A small image classifier, trained from scratch.
Model: 3.53M parameters, 32-pixel images, activation swiglu.
Rows from block 6, named by matrix and row number. Rows with one number belong to one neuron. Each number is 500 + 50 x the weight over its row's rms, rounded and kept within 0 to 999. All counts start at 0. Numbers have three digits each. After the name is the row's rms in percent of the matrix's.
# gate: MLP gate (model.blocks.6.mlp.gate.weight, 416x160), inputs 0-79
# fc1: MLP up (model.blocks.6.mlp.fc1.weight, 416x160), inputs 0-79
# fc2: MLP down (model.blocks.6.mlp.fc2.weight, 160x416, transposed), outputs 0-79
gate.75 014:515494554513524471496515580494455487564533435547455543469582497419515529485571633542504439533560418532451410512525474505501413409436511568570543492496450562559475548537552539486450465487526483565552571594436536587439553586500471504517477557
gate.76 111:513436556523551496518496567570488561576469526475572577500462522431471570449526596511490508545503493556390510493551423509497470525511574546436618483655412432553382461534486427447422522480500477540517475484497426397480475499449475483546563461
gate.77 013:530458525491503548426514513414472523499529599490416607541498529469533522564590571525447541597499464503505414497506470554499474474509480527472533487481365523588463415576547574595527516536488461451551457493483464530459586538490411570624487538
gate.78 078:502495526549602532522446586567458541582469585464443534442440534388596530465525587425455483562449555572415512508563475507525467508480528556374497429582410428549436473530483435539472490380430519535495476533509426490433520561485465520459444518
gate.79 117:533505492576517497431525489563490446490475454520481517438478526359528506486524569469491513515445638549461493544485503647418524559514469561448376482512581531555420556486414536553524540428458550502551526601425437559540498484493446605541512517
gate.80 076:583480487531611580466494590603427464526473471504524567464429506506526521571502558442488489522466555598438559548540505472505496608433490554488451525604564518525461470476456448589472461477416585554529486498499435475517534552558457501455445555
gate.81 126:653472494450580540482457518492474486575486497442508555552454527497458632418538477534461514442520520492491533402493445491502422516548472483527538498538495443459478558536444492448499500513464479416513394495597508408491593535528414522484512554
gate.82 023:535447591549567474570464552430498615513504531438538496498578542540547565429515654519453481522590479468483501477521497486460490509455595585460549470522467464559427434543451462548516450480458546448597498560465544495502569445470547492537481462
gate.83 083:558541511446628611417489528511424451575509446451547551449446530496490581605578547475457512537454501549418508554542504397507444482463455546471491511567488508545465463423440433586542492451372600517538428545562413452463536507518416506448485549
gate.84 015:438510466439508490546537577515472503446573461510532511479510476419440447533582565525519467523533496571398410445454438622448576449431520542487509472501471562588427497563508505484521529457454541499541456612422503554409467583429470505462515536
gate.85 028:487426500489519492429490505570440538512529577453542501482501540484562607489623598539528498572448570490439474525482497478489407476598444518505572457497424533583479494563486642461498496480540540482409521440445463469476481458510475542561563492
gate.86 009:532505516522567545489493497453421405499577564483461545489512428397593547510491562518457562465472499457420526454522421515450557499449563487517415482480518591549452448551467434527504465544485464434484386508472524464465584452454481503507468559
gate.87 110:523495587580574488503482530539508489514563559473448525464515522415582533482452466435501412554489474508434525545554550533511549443474519577391533438508420493568477518492507494547517538433420604523537460539422466531490524577540487466495449538
gate.88 008:546536490520495459426435454513496521466482509460503478427471495526497497555514499553513552536556453519559440450549482558532570556491502597587544514549451526592450509516472403495518515550463592473530417526523566509570505560450524561509563481
gate.89 014:439470564486566448452497502520437438589468480420473436494530490456515613527546480474485464557460457526460474553472525485432508473445508516491518454418462569506475470485476487552419462562496554523597471450432517531533484378483543506531647478
gate.90 023:583389614530485424472435529508476496477497585488407460493553555504544557475532626531502508474496557422440471538532505511463459440508588570480506412552431537595469449580466515461450525528503490504430426502479520590499525493512516443534546493
gate.91 056:486542467434500508400530503461447513561552515507449582489534518545519609611475499470435508533486509481509481560513436436563403547503525591624517632523460454583449457404386554555507509590418498476593493495629494465502567401487492452502513480
gate.92 153:507447482459584473589470555427449544510496468504492559463435441508466516511545561520540468606485516424452525489482526542452485582560603499430593522578397450505538574590512435497483515572511501447446527568541515444383485499484445496441480433
gate.93 132:504496478511455408468489546553508485462465531429487397530382487433522390543490505513558524564469535569498423469509544603460576540419502552471497457492570483471428505567517474526527527420458486499576540515495463484505505414482463459486472522
gate.94 021:498491488576515532448456476459517510489549571560534441430487531440564548600488529648558430459485413460501394412493491495448479518497491463508539501539468504506548518470492479463458520509446529418555427551485483489443579610435569378466526479
gate.95 047:533454497560546455393481532522383484581497504467586546514532505487479525550439525488568414495473538514474470472491516511456562536532417517519425482576513568562502401536468483547460548421524473545552466454609390531534514445493407546511459412
gate.96 132:559422493594644539496477515499464428539561487523481606439511529375549580497521452433486428478525508519492448530448547545449479552481459523515481487658467411473454559503480479477464566496501503558566449553548385470507574549490467543493495506
gate.97 019:472432532472512510462479491531449492486509557454393465507527456490461518574490529528559452540467528587346421563471509566477500412460440461486510522530443476581497446467534562529437572436556596496427489477465480508422578450522447506537588483
gate.98 017:554501564439513480435446501486449568528619546479510451451460457452567589536633558583498491487462502432438362531503470443475504519398505442480441503441513501496498509474493552507531457502491532435545457526468512468499601475530530541574485529
gate.99 010:525505564387622600474564475444482484496510579548436483453492501465493539604415548501465551532475474399570370498590502527479452529516581535554473519576534540553526439480487523547438489539555519500551552502509515554474552499487476505517450533
gate.100 133:462509538447474519523504502521489518451504495515551537447500501484513530530562655489550574550568479550465439503518504598422544470505612508533514540545469516496433562556393477420542437459483605549486536581371475422489470477473536507544502462
gate.101 023:502521505471618534494455520390505521501578502437422545565523532482521557539512564547449425544447470400528475585501471592446440493450451598489467500548453487595478420559458534555515497552492561507513502423531436515505537486496431527531531456
gate.102 010:535511559453505496434518438427552547529509397537526476505476498468516546591559519494469434578581419481438493481571443535476536531443430576456553462483533577518553476506491561566431451564408598499505442379506416508544546479509559476503591454
gate.103 167:513462467564539457443530491441447563537503445529502516468519547518517526509460445543516450513397361494495503549504460485452472497467467534561531548532357529622530513554501606496468449540487502456474385535586487459485500466492489492498454449
gate.104 132:530369563521591599514438501433494429451518466553602544471519504452458498555476508558587484480513490518469395572463495546463609613468500556541536516598421455492540572468470520499495499544452601509526431514434454382534525444446506431457506480
gate.105 147:490470565440561506443453540487500460498486463468454553484464539436520513429544387470553563512482560524373481450441572615435550681517370516495453463481566537420501587532523463447572446497483496536612434592460481486558503405504477512447512522
gate.106 024:527521456393529562456463491491459591520543544455558473501410479506491565485565475506518392518515561488389440440512513463484452490506514509499457546504453514558435532440514524455481534451457489512517495493515504526486543541473463475542487464
gate.107 010:498378488533477441443470473508451507513557462545436489607532509427444488483584511502449455505424451423450476531533440529452506547571464586485482518453413532545534467510464560499446511472469519459523386508571515536491546463536349451460517558
gate.108 015:532462452463577538481538545501497533520575490512381581518482453539528568523509582526456417480451537440449500508487516509474472467570395438425499613497536550606533449477517531602453540553543446528459509448534460571493481419519548505582484487
gate.109 088:606439512564662547433482566578484505575557522456458532491496526458567556457512510429540515481490492563440509502504468540424515607480425609539469482625484496523442534574496479475490493502469478504543459507526415435558530514514488469502469542
gate.110 013:440516526506540511436468534562552484488558486523552471531503492484449530619456490511491451544451461472403439465480505441505550503480462478452596564552522566574412418514450537517545508492363592482585531477486489578497498519492436526490465546
gate.111 009:484543506482475400481440560497451607474500600548452489558561484498513591522568592499400440580408476496519503512451440532531506608574445467468460597492458508586498475526467423472471545545539496413497446513562526445556470471599527514493459443
gate.112 012:541518527469552427378461510444475547593546478509438442472545556482537589506572559483464542512490454433588450448516442505441451576443549534516479480477465468515483403508369464442461564513425501442571407452474554513527475551536521417579509425
gate.113 009:577499476559482492513550541550490410507583476448484497546537524434508624513458553481455462555510432427494446521515562517415488568475526505564547416512469526543434516523486570451444449550482447550555445563549522449594452450437464476570515497
gate.114 142:474525489465482564472500437524510501484524465495559458493532477531461522533573553510476445528535609458467426570500505564436531435523459424456446614524488536462501580450412496454555600399512592576483483454476469436468426485492519490580563509
gate.115 115:567519486496601647437465534529383473524490497476571577503468540435489580481542447490549436481478472610396486536548509484535498499463428615519444541536456465513454519505496519538543451382405566583567403521506397425524538463512442517496473486
gate.117 117:572562578494576464492437528467463502515493544497528506542435542459524504459511466444508499508483450475464511500531468529525487428378438552478574545545453581521532555465528442468511494441488597567557451543594490389547602550542442480474503563
gate.118 010:447561479435601475513494541552481443540419442408487413503486449571496530641463497451502552552557527485483467501451507431561384557472424584468435525503592424552485514483405568529466527571407461494588539494533525559560543373509514531501486492
gate.119 107:643451533558675527479489529526455505551522485493469512470479541442579598463497537452516460519502531562426480501505495585430537570487421566449502486597513497530411566568412476486459502462510523587520404524508400491537538557527459517482443517
gate.120 078:655457497465602502414462528594444510604534454465473539495434538491542587521532506482484510455504595597420541510455488511426430545499378493486470496554550459508443593578451457493513549429439551512569416519530451422536558589522506492446486575
gate.121 125:502431573588489456483512477514465477514576448498450555582586493477489455553456568537548481520445504508494413486423457633473544498504457555585523495511515550559450501516480564473449487471608583534491534511519476548495540427490498511545537440
gate.122 134:460408504600489491472496505499488577524509505560520499450468543472490417595455433542511498421536430560497499479534519371433520468522520428494559523596512420604456498528541529539418512580476535480581500564461499528421559626447584509471476444
gate.123 146:511414491419506528533530519470422489463442395515538551488400563510485572522507512488525527423573534531461514407459494479438473602544496459549463562495569463479513610542377449397535503531488490451557439521522470480502527566484524604425473462
gate.124 057:543477504546530441362392491454412554545531494463550507549497526420480561525483437533527400539476488533454478558512483492503525478483444531472487520511489470530467513528517519543514538436516478501539398516586412454492535541498403452510569463
gate.125 127:539422474500490499403462462476497516492497410517435555481454534404545504398476484528554550466523525556496438458507423573424572510544411517500452525537589515520443536622429521406523524537563419512587441487516419520575487604484454485518531457
gate.126 066:677447495522572561438472501559526457590543476477478618502519506512487605564461491497464470533525504540447495448448491511412439643520500605516482437567512438495414480519440473529458486421445501510602492547527479448451495571510493447493434498
gate.127 162:493437578427544483515417552494455428487491553467496488545542569441483541518509412507513504433574600519514551397437501555556506452474394560530447490466527451440423532450472443413558512424459612469548437502475437480534640644484466520426516512
gate.128 125:586575583473587524511458556542479489527471562449595481542412555469542493541556452439489484484512483527452554484582494484537504442426476530492560513563468557497505530460519420515492433498432583532589445518497464393514611545555492488445468587
fc1.75 013:561533530521554495485485515546531578462501621503411621553579505550445541487510449510522500495454524529559570559593592478541490484536533493634480479513466546464462406558506525541468427578567433553610494459534573534573557436512432428445536453
fc1.76 104:438495550473478473529508533549496625547470494439608606521453495479516522457503608540467590550449477547415518456565380462563458489488545531431578507602456433550427470523487429417467504503528491461507486403533443393464474509465481457518572470
fc1.77 012:511393488493420507442480486465439542501471447538548488559505516474532399510531553442430538467489448544449556477413512518483438599539541537464493441593509431469490453589509573496514451442610511495492555500472518540472516440542598558424599538
fc1.78 053:457525546479509411484464501517512600540474549427495426554490496588573529346567519483468467534537503528495526486557478520442425513514549485492446473485516425415479492477514476396533502389419517519486501456550465401496428442495532538576555475
fc1.79 123:498515539427542476514445511443521541544526538484511468509503534591491565480495396512533463509540397485525537395487519387563477450461448464575603458476480460411487437491560457434505405504492463514494437478592515458482574514517505469393489509
fc1.80 041:489514504520508536450552450499488428518443545516480624481502495556527437529510526471511472503476485432485577533532521522557451495476439481587453421490510528456612510508539507650379559534448502434465558513508499536476497452496417465566445523
fc1.81 125:355515510549447449521536506509530515426517483540485463445525480502576389580475520430556482552489475538503451598503578521470591493443528528475456488463506551526529457501559488522502500483558529592510582495401458579531398470484585484511458460
fc1.82 021:541521599509476582412501500491537488524540488526423545486472523448588532556526526483510530431510575443543508553500512523573441390653422467602501534490541565526535571459552512573443476618528546470480573515567486470504475448452553381505543545
fc1.83 066:503455508537538640493541460527493552462553492540543446458486516454506539494555571521505504487496590489487412552539463501472558496564439456457453523543586515578452574568415571408548546481509545579503480512415499513500551630501542500553525500
fc1.84 014:483470473492532463543609477376411557440559570526513430529512476498540508520475397503509502492500484438476496513464556444564519576603488518554463569511528589452549562416608563549509522494469477431550470484522532500518425354514530499411545573
fc1.85 029:486526532464435434512440567479545567507477413532642543422470493503498472413470570513519557471502396522540488421527525457423524461456611498579491518502562516396499577420506432475528394515404432427417521524485469497517496542468512560466434492
fc1.86 009:531554505562507536412461553490523525478432541528519379548598525466581487499506528513546475560468475444513500501467458471418502537426531556503487429563492454488581466502469594571487509550418442595458452543514520596436565500610409493490433434
fc1.87 105:492567567495501447510501476548545550521523535430468482514569545492557430491424477476477514535473394496422557494572512477535577407454535584367496457447408546540492484550520485569508526448486589472507493499427481507538427494532521422576432540
fc1.88 008:510481538556455585498485526451453510464501420537459439453555503432560526612471478467570460617512447511500426485455455583441476549430465435457535476454440518497465451603578451587465467581501498475455459516551535526486470496587510488452594483
fc1.89 014:448530502441565436434476533421479483448511559484469566470527479491496617498457470557524507459541483550474522518488480445542531512523425488452534542507529525483433457500518534577458497417537540424521428500484448617480530496588442452510464499
fc1.90 023:555500451556559486484506466490471537537551470572531468575498523492462394477491599414511445519505422496514516424498464563506484617490497566484459492540538497461538428527517520573483448352554496512482526496492566548489517594511479591534479570
fc1.91 051:508438525549577506563416489529425555452502432553469453503445520398470475412530602545532515513498503581495406445489452500382532486511486463390452502498524513510431536537505504385447557430566581514440471485433429557514524588503544522487493441
fc1.92 173:564497547541499566454522446458556495589614483526438514484615569545629477533504444426487479457484361502562475554478536418457495403543464478602514430508452576496519469486564573476448399563546486500550448517509490504534537533519513482539464551
fc1.93 150:428502513506516416423467464363454468503504455544429383504542561564448490484457408504505461508450509418532519518421501453486509437500456452531466476405500580540575454459496533483478513489573579517534422487537522568494485493485527531484505448
fc1.94 021:428462557463457516493572490492419506485520574478445567480615473500558490471485497428433521552480473416483509561522535471563426444624453531520515460538470431502464475564512603538550502484522544495489541456495555538485497549514516521512551454
fc1.95 046:527487443506512554433484493490463454513492570559561425554423484457471474426491541536536542482404495535513448434559421504533511484472470555536495501530490504482468522556575560526551518420505468527516514393532554540542455556542429470388534497
fc1.96 131:499566499396397463495515487541518578470419497455527401557450487622466449509501574581529581509468518506467565460562442471540517490509527475495499531388548566538517459520484515528519436527476469449444555465457599510539452423524526469534492521
fc1.97 019:510487519520430552447502511542494513533487485548601549466469515458498448442489545566586489445458466523526496486448523492586532459519530497627455417516623583439455532479526544461556440441469517551479517527481519510499483630570500552464496544
fc1.98 014:534593531355549500521544503545495348423497479461472568464557520551472498517468544431442470498592518496513497497519449473458478570478564566527543557579533524522491543450444432543570494396460403496436530481506524613471479528477492508470546459
fc1.99 010:577439433553448437512442563468495567504515544471462425507400484515501509396535545450488554548424520511536485499509469568510447502513481567472561439527497470452422537435495516558488458473420458516501590529516609506465551452553496501430554524
fc1.100 144:460532549484442489558550463556517548424511529580566494470524484497501489553539636528525547551551495497475428480562480602454526448476583508514538564532458515495444547519425535442538426464501607548455549526384523457463464466453556511525559453
fc1.101 024:431495544445543634552539513491497515466429561547510571510478462461491446510629486494541502502434456503379474565533491582494489504499420485559526561533418521498501580555607493498482476504598473614482561540480576459551574508551459525494487481
fc1.102 009:553479459480531522439515469500465477532497503473523480512567522457623473449483510479532497489460529490525516615545576606496485484430524473507514564414457407495543534552518470509422391492497540515529463485492446567519590496568462518511589499
fc1.103 180:505384560448548493474491537479424499572449519504556510511536584541467570503518509508512492460530505456472576506396526426454403636536468445658479574483512457514589556516460553492407463583524440481528447520534534463451572412496548597494471451
fc1.104 117:480553567533469496565544459443592470504507410517581531435585538543599508587473429414407491488499442507543557504400483518527471398510494537530527421570417511483512478377476507432521437483536648466464463548451500499489498517506549508506458577
fc1.105 146:449602537480435500497469494494503549458489548557492429489513465475450456524466594531493558562493550415578534463523472461592475456505501508466491498432525535553501434417534479555542434423445577508494547509475574512443608575474514492424561521
fc1.106 022:474533497472526554507532427538442609640554443473506637540413522515492485408556370561502475442529551513494484534432542569478512454517487450444478552494521456530499614456557571574529538539447532536475475481505412457512535437461604556587474545
fc1.107 010:413434526427463428495508544438514499476502598417527462469516473444469519542590491510476464548409492513438466506430519489496575498432460507568417491501441463452560499499505541520474549536523527504475476543420442366391505464481461529529514446
fc1.108 015:514405574458540485420520602501525548520469625589479480506621479394460519450496527480499456503512561453459500464483548516466487400535520443429535533478413552522549434485522520630388544463475578492452478573501534462524417540418507509566497513
fc1.109 052:457520463437549465600481446448531491462494435497656504532504504506508439540491392458497425486498640477412451451435545557493580486506481425386454496485536513432587580474423505467518563529550582541488423492491444548471453511504489485454439537
fc1.110 013:453544541514400453548535532513443470541497487503606530499445553519507451542462515493586514444563415581484543473481498558540521535455564607494520444564438485471395493576412523493550441458501607438520509447482590531518456525471486522514468549
fc1.111 009:594455589536467436443527485505560526515532610465548496582570425538562542466521548528544591491471524566562438489486620420595580526480563578467470558462508541556479542501502494513545535501564512444579504550527570427488496459483458514558598426
fc1.112 012:530463547473482634530427553426432517447564377522548540598469529520554508488528387507468570479428545456468528587494462446547578488496428463471513430503525557533555583471594462475504483581493490471535500515482487482546574489454476514508490584
fc1.113 009:508471511461441516472572459529512536564569553578570424458528479578426558519511461526492497402464519489592567519480502504533444596536609390570503515567477452504502546521490575605583523545537422496511492534493445424565581430426445465550533523
fc1.114 152:445529487466456573493506421509517498460547472504556452491543463530465495554554556500471471508529592436483423578489509525450525429532483416461450617489479548465542562429416511453556606416516600573475491465465492462457434492490551482572549502
fc1.115 087:464534540409474522489508489544447553491522527391609566539561509459474496423494498497481457517467428558451544611539503536504514446476400521534414564502504479469565516511488468409542550452498624575514436408541429397529429392528526490572586504
fc1.117 110:458437455542466568510554500513508457499493418494504543440510503497456523522503553571515460534504567547522461534444511543448510561615596439508463479560528442496444470587436529504460487556532434466446518450398483568455397490444505512536506417
fc1.118 011:444500459473576528504515465415490554487469543565478442471554501506415435507416570524503386453494494507532571436514472500473516585437566595492498573544504477471533559476518492513542489580499453503552521487436475446476466499504452494479527502
fc1.119 055:571473430480524451448494491452486581519440495528617455449474514517452608471598608557495549520552580465409508468445468552468387589497428513527488542491571445504468559515503460529511537493409424616471392474577539422511482498460480515493577494
fc1.120 045:558454551557487515461476516480539490465421538503493447559515523491521541414475426578473539481515429453526491456532475497473491458462480545601516401475421486382528537492563574378496488507428410412482390481480528440568415527464518533518540488
fc1.121 146:514509584559485531545572478607569552560619547519538606482617456572560516531530601470421490516524487515464528472506554510495427472517440481575517446518449512507512468402487572454473488434564568511426546471529519532466525459519594522551501501
fc1.122 150:417416497492478471578471571457493595357440480537485503478473505518481407546409451495553452477558499447420479529563570488450624578364502472511566593491460489524590562475572436544522630509514557511498458404478471478468460478440558502434451481
fc1.123 154:505570519590522464481468485537582528543573602488456449506598435474519429455501500507470465584440459484525479582550499533556537419445489546445532422526418527522469391465629550585458485473496514552435545479468512516508490446514473404566521539
fc1.124 047:494451577577535506383458428541503471475512556491536363559512495375522528479491462460475507499433530505484511529494507409522506473501425404407483566482511466514512417554505544495360634460525481490428455414493485523468486528467487481531562498
fc1.125 126:519428453460476450446450475575530537476488499525497491512448422524468471515491564550492568500505519519471505361558493510426451569508494419475512521419489439499534516667555515484476528474559426471502569449588574496480523496551479532483467503
fc1.126 049:444484564461552513525444471465479455519511488499550364518506457436549420474528491516487490523479549477476469437479482562487593434473450360485439577405525518447550523501507473458466621555463612524498451422421503454507504520453492444476544504
fc1.127 173:474451560445476464511444524509489453445483563483535484558544546449488523491481445528503533417571602509537538392448489541552507434486417520534460493445556462444433542438488462394541534399478609464526473491478479499525620673465481525442559516
fc1.128 136:499561557475556497525436560477459460480443533445519477547421590431511475546523444468518518445479461492453562496597459487537524411403504535479583525505415547520536530478520406526487452497474571473564409546495474466547565551520508491444430562
fc2.75 021:543491524489498444535604447480493473546481480531424533462443497481534587495487491632457522552506472626558460546392493504471537440459491480498494513497521507495442494534545486536522349530497436532422346578544480505551615560504458390451443474
fc2.76 048:515395514496525471511420511531461415471562443565517475429471487545489483576495500472544523471540522514510594595508497474496416604553501540439497494543583428489497498586446455496448568561510577415530565513483549523600466547446557504396463483
fc2.77 017:523525484511478449493529562506529394456446462495480545477408416559530489603413388423459620491498400543469628464545520463494527459493476442483499551477488544483532473431635572460521482528472548471499582405406463492487524454549546525506556470
fc2.78 082:535561479554538500542550461405452453508528620557405476411517535513447548501492465523510462474590439501633512553503421628613517513488509541501616457539379433508487536404499544495491499564536461440454554587449526476575528426481507445528488483
fc2.79 148:439410506483563472439471577477539423421494466577479496483516509422496490574502465524555567488545621510411507430474455538429515581492385449488446486454529433558442522506503494615542590511456532452553485525485515557481521540510511508412506579
fc2.80 062:463499499609562416524551480502545520485555534523505442441539502491494568448508554426431532470469546488521513496535526519489508517553535473470455477511538408570558495549548538506443496535455490449507592547476480492517417444417513538616450382
fc2.81 070:661527556457467577505545619502537462491504481509486382575526528375401561459507440388516513491425391468505471465502399468474421525526501484541525505488551593580506473510469405449503493494479505451529449412541563546556606476503532503508462540
fc2.82 027:416496375574525387487585590457498557414537461529491486475484524476439441495482505476485648581550565444555527433482549459453513492449397460502510558518408491525420483554539420476588500471506443518466449544483436389499501509550472517479426473
fc2.83 081:467488566531506382580544493514574517472529486531526398457534553507531401455506522446466528519477539456466500493460562577454578508390516530533406483446579567473447469451560454473516496510513537479446491541477383618441409524466462511505546497
fc2.84 018:421515456534578533557515514482453562390442492542506548560464467568552454546593538452479476572506557554498494512464547515561474541523426543550521597566524486460536507498449571456590595527466566471509521618502491508508558541522616492388439556
fc2.85 031:584562551458565542492537522496584580472392507520498456589488494499566564461517419485545445526470556571505487561456507613452531502502484502593492344569547488448513462444521476528618462510451438458499525431556535487452506548482531470430416518
fc2.86 009:509519473590500404548445495533494516505569560486506464463618466498496466551524555561521523667517604494503421469486592497459503452433430513495503542497433535554535402491442485543479468563504503532519451520499431492495489512459612504538466553
fc2.87 056:490483514498599512562562429461493534523535556511321426454477463475515491473563545505505552566504477527509534539506601533449478535469502512480469480507458469489462505479574450530517470489498522623474540449464426473496554487549475478524568540
fc2.88 010:520441580549466482494542436503506520431434421575443521545465579542526544423491564417587446538427454504497561470620500486513417505583422519505568449525506453567471499476480501464557544554573504522431464477472493475441513569526560428567516487
fc2.89 019:465504452555509488539416568499568518518448518414598539549468476515503462603528539522529511546500521475512581430471590486543484431494515542478590462503390508516551438531448480425480530473464477516482429461541539505461432483481457479376526467
fc2.90 026:577483452399513479473506552457508480616531428435452490486528646495500487578479492473448586488450522517499473530434498559538491457484627536555454519523471502516474542404457509601454617538505425546668525598501474509512442531535412456487451489
fc2.91 044:530469517522496471492544375450452469476408548606423465407469587503524553522470500638500572488513585481506525475483484510568522499534562473481399487464551483548385555501510467482517492502455492412478568474423560480468464557489561499441562486
fc2.92 236:443465491385539469485543556451498519508435465455462533476415521455561574466479485488556564502542539499492525560410479575433537548522512440532521556571509520558489604495438387498496569555486517520510511563470432416491464502488492442532493547
fc2.93 203:458454426497588463483504468478437516508530479461559458569516434527593458563543492483450472472477541467409510521568472569464515493427375512439520609503488504551486495481476506522495640574440483522458516433591542476544504469582468486572579535
fc2.94 030:426524530463500552514446460489587548459578536543533524551589512489422541374492461478465521522483431469531533547449484549524522447646548490496481506446471537433507534525578553451536494509524608530579517451516558478541450494531495460504557427
fc2.95 040:416479490482534523503397511522505552524483504504468538504475592500524433606466538525625529449564506417599488434494514476550450468498522496556480475457524601437498444516561512507489537496505538512632498569371532533507528472525484371512531494
fc2.96 065:488446371506464515434407465476522482564516418478563501431535459471516532520525597594494493561528423464474510503522504581478501489476554458498541448521497439518512457400496564565562438465450472530464565618551500518491547523513621568524433601
fc2.97 020:470540586464575526511463458507501521494447582612405573522627544549495431595554462574392546494582520493508512541412526531517525483448528545497424571510566528515523532514467402559533441569482615488520464588500469458498548429435482478472450492
fc2.98 020:485461490509431455452575471523535557428451488469516543525604461478510418540467459394515432472413579501477507503481536442559489480448493451428424397433557544491534529599538527433409495438481408420507501480458494484444478454478522556466596552
fc2.99 013:515541461596432510465563495575510438455553390501534520521497505590505493530464463495485448443493470512509491587503443518502496562554338503511524503497439416467474485471469441499557429527516472446499456512522510519517533571577517458476559564
fc2.100 150:495489500506450576518593521459502488494447536524522508383513530414524582549471455443527563602516542456461436490475499479528475422536427460469563499507447481528532482490516524569508539424465500501443470533547488518433505548513484528446576557
fc2.101 029:473439469481502370547567478482496463464514571536544476417448455433480409424480434490480530455550485429497576484500408399489519517603458516539447494530548507459563460509561511532579522455475490407537480450457523382558536424487602430453382610
fc2.102 012:437447518538486402509544465509460566529530521480515490472528491468509406526461481483494472551494554399594444496436497478539502481474502441566453628559453487515543539555478430593446453460548515528498503505408558525594516475498547449502593481
fc2.103 254:408604400453462444546467540518459552495512588471487525505560428473435458485492506562521493577428448429516459424590452529642521487495526605423549484471462572469451487526581466535594445452440464445421531501509533567522491481397479442535483408
fc2.104 194:565469420464491472473490499509499405501490444504483477517444465471547565620512499605534522541487620517461474495456422534444476522483519448498559627512484467526441564522404449527475565549429536462476536454623529428447486571617403453462547589
fc2.105 240:433490520552522418441562416461532481460503481582483469484468520451524426430481381604538485471426465499473529453471540543430534491492412466571525466491589533542454566417529551529487493560468596510536503524536510503475476478588418563472582584
fc2.106 034:559480500477504444511484517505423435474498419468558485512490501580402585501448534588480486574472490456510500535524441581554520529471536467407543485414509447412480507500409468549444624550488543593508558456507450524532490556542458494609463512
fc2.107 011:538601528524528488638435541537547480427585579461416456559491468490467402595464487462463503481596508444502432510552551534520522495495476567567516587499584503450428512450482571528401528515553490499577518485610459456534560523440435473504527527
fc2.108 017:533519434482470516531564489474527448574490441494403458546554548546570534532501553521417468446484496445550477459512537514559439674555518461434454470462564558420600542428537457457441552568484551541526485391517520515482472501562443473533572517
fc2.109 053:551438615514532558557517600523553511540493604419490515476535589448438516532501545581472503491549396474539540514508523572524444514525475527550474537467525513517463476439549553468460527553607600487528518558514437582578511506417401493476572403
fc2.110 017:566457512535465494409584494503406490591579500487484529426447444500455509406512554461532487477545506446487414418539474535476556531601519510512499408491550471474512563462599522579610493503418437515446531597473495518445408566438429518482595458
fc2.111 013:547444520534517549482449507474433573495573516467509529539507460498437453504503588475547478513494447513448532465519534431476382450530515452492497506489546513525471462539482439541509454501539471525423401436503500441461544556459454444419473557
fc2.112 013:459528483517531570441461481464531623491497584563426596467575543508544528464478474548508488395469528469500556480610534446526515563568452542495608578462534447546479523497473509481464511436516537526415489491426589518541474510549473539556480649
fc2.113 009:612494500455543491509543471508411532548492560513504536486482614518513487355380477462507476470480511515550423496469504515440505576521501459533511497509473580510500562481580536474528477463558464464386501564512458421537542534502532495466503542
fc2.114 073:488496538512483499529524562526505488501481539548496442485471464429316517504522548517420549488549522502488510442531498441464458546497485440570474442616502495457444518404482515429494482494544554504405590551544497507481498472556461511554570380
fc2.115 063:522558454583516550568507521512512513569535488460571457581589499486542489487542440430389462522546403489478469503606509541493434576554505443501541438511452528479515505479566483536542521551526516533444384446438502508527498468545503524468544497
fc2.117 063:473475455521466579423521535488488528526519422502440449494445546502497527568597591474630529526420457539563438455478475437542487450466404471448434430527525505436553494577471444520524448516511497471563469502469529508610472422510401564457442441
fc2.118 015:522518505532566532569449500534451530423580596468549496460443568546577504381494419542540490536512461390452434559478491512535518587569503504520510497464489543508519488508494495582446550479490450504513484452442644537506528483563461495487584537
fc2.119 080:443544515563426393429527488528522558522471514526537513492509542457415455397511425541423475427490514526478506506594467558470515519445488465469544487486459543511386476457587526418516418517494521505454530548459544549575402406523493555534571482
fc2.120 043:454408533464530478427523503579484516544527575564479522466522483555539511524513537553531442503467621453467571605484533459500474493448457500581399526490504551575409456505447568583515556537492557541422530480470591459525562516506546401388446510
fc2.121 234:554596453504514569541470550494458433564521443494500531525458507542435504517469470583478488596436403454521560521481421443600416526536586579483560504553394499465507476500531473571494386526458500443450508523528532491457489458505476424425494422
fc2.122 204:624473567444361540524471523468476451536505538542463562488572543529394558439489472507575511475565401432573501493501481451586418350604516512588580476471397502457514578442572534498519407449531470474338527499558556516518555552522540489454506474
fc2.123 072:511478487468496458430381505477512544455487485545497531496504445535490511424421537434483510454555581487462496551501550493482488469559537492540576565496424411564519563493646475397534544480534463508473533375489538528427445522581532423509514595
fc2.124 036:475564483557475471462559418492518520492447546519510416512441550455409454455472550400528540526593467443549493534484637435514425454545500566521533503491494524500521448475482505447470512499435605422519543563418484407465461408556529455611562503
fc2.125 222:400483517425419453516466534444439574482451562410503553538454536395445535417530556488554514435536552447556442534483486514546552460512526521497517481442522484471511488540464486480506500463520450498507502546459475499555525393344526504586565379
fc2.126 055:474476536417555508472450440357529405506466521521488510478576481474500504396483480459514550461390427443586513387428490495445484611490507432588486493510389474566511504460570550470480529539456543492475449635553444510445483497528511478543471471
fc2.127 058:480527525428495542517510478436430548577431520572592618486501556477482512576567453455451525445579423510503541543493420483538472495551434451418433455549546507513518506548520447547469507489566427428537443481447491418437438559542513557558402554
fc2.128 072:545452507506464516515498520474543454525521511540550416609482480461427409506590566475592490556395504515510485527525506434464497447443490499562549467548490478489563530416573482486533421490441647562526522530480454500480437486451444533504468521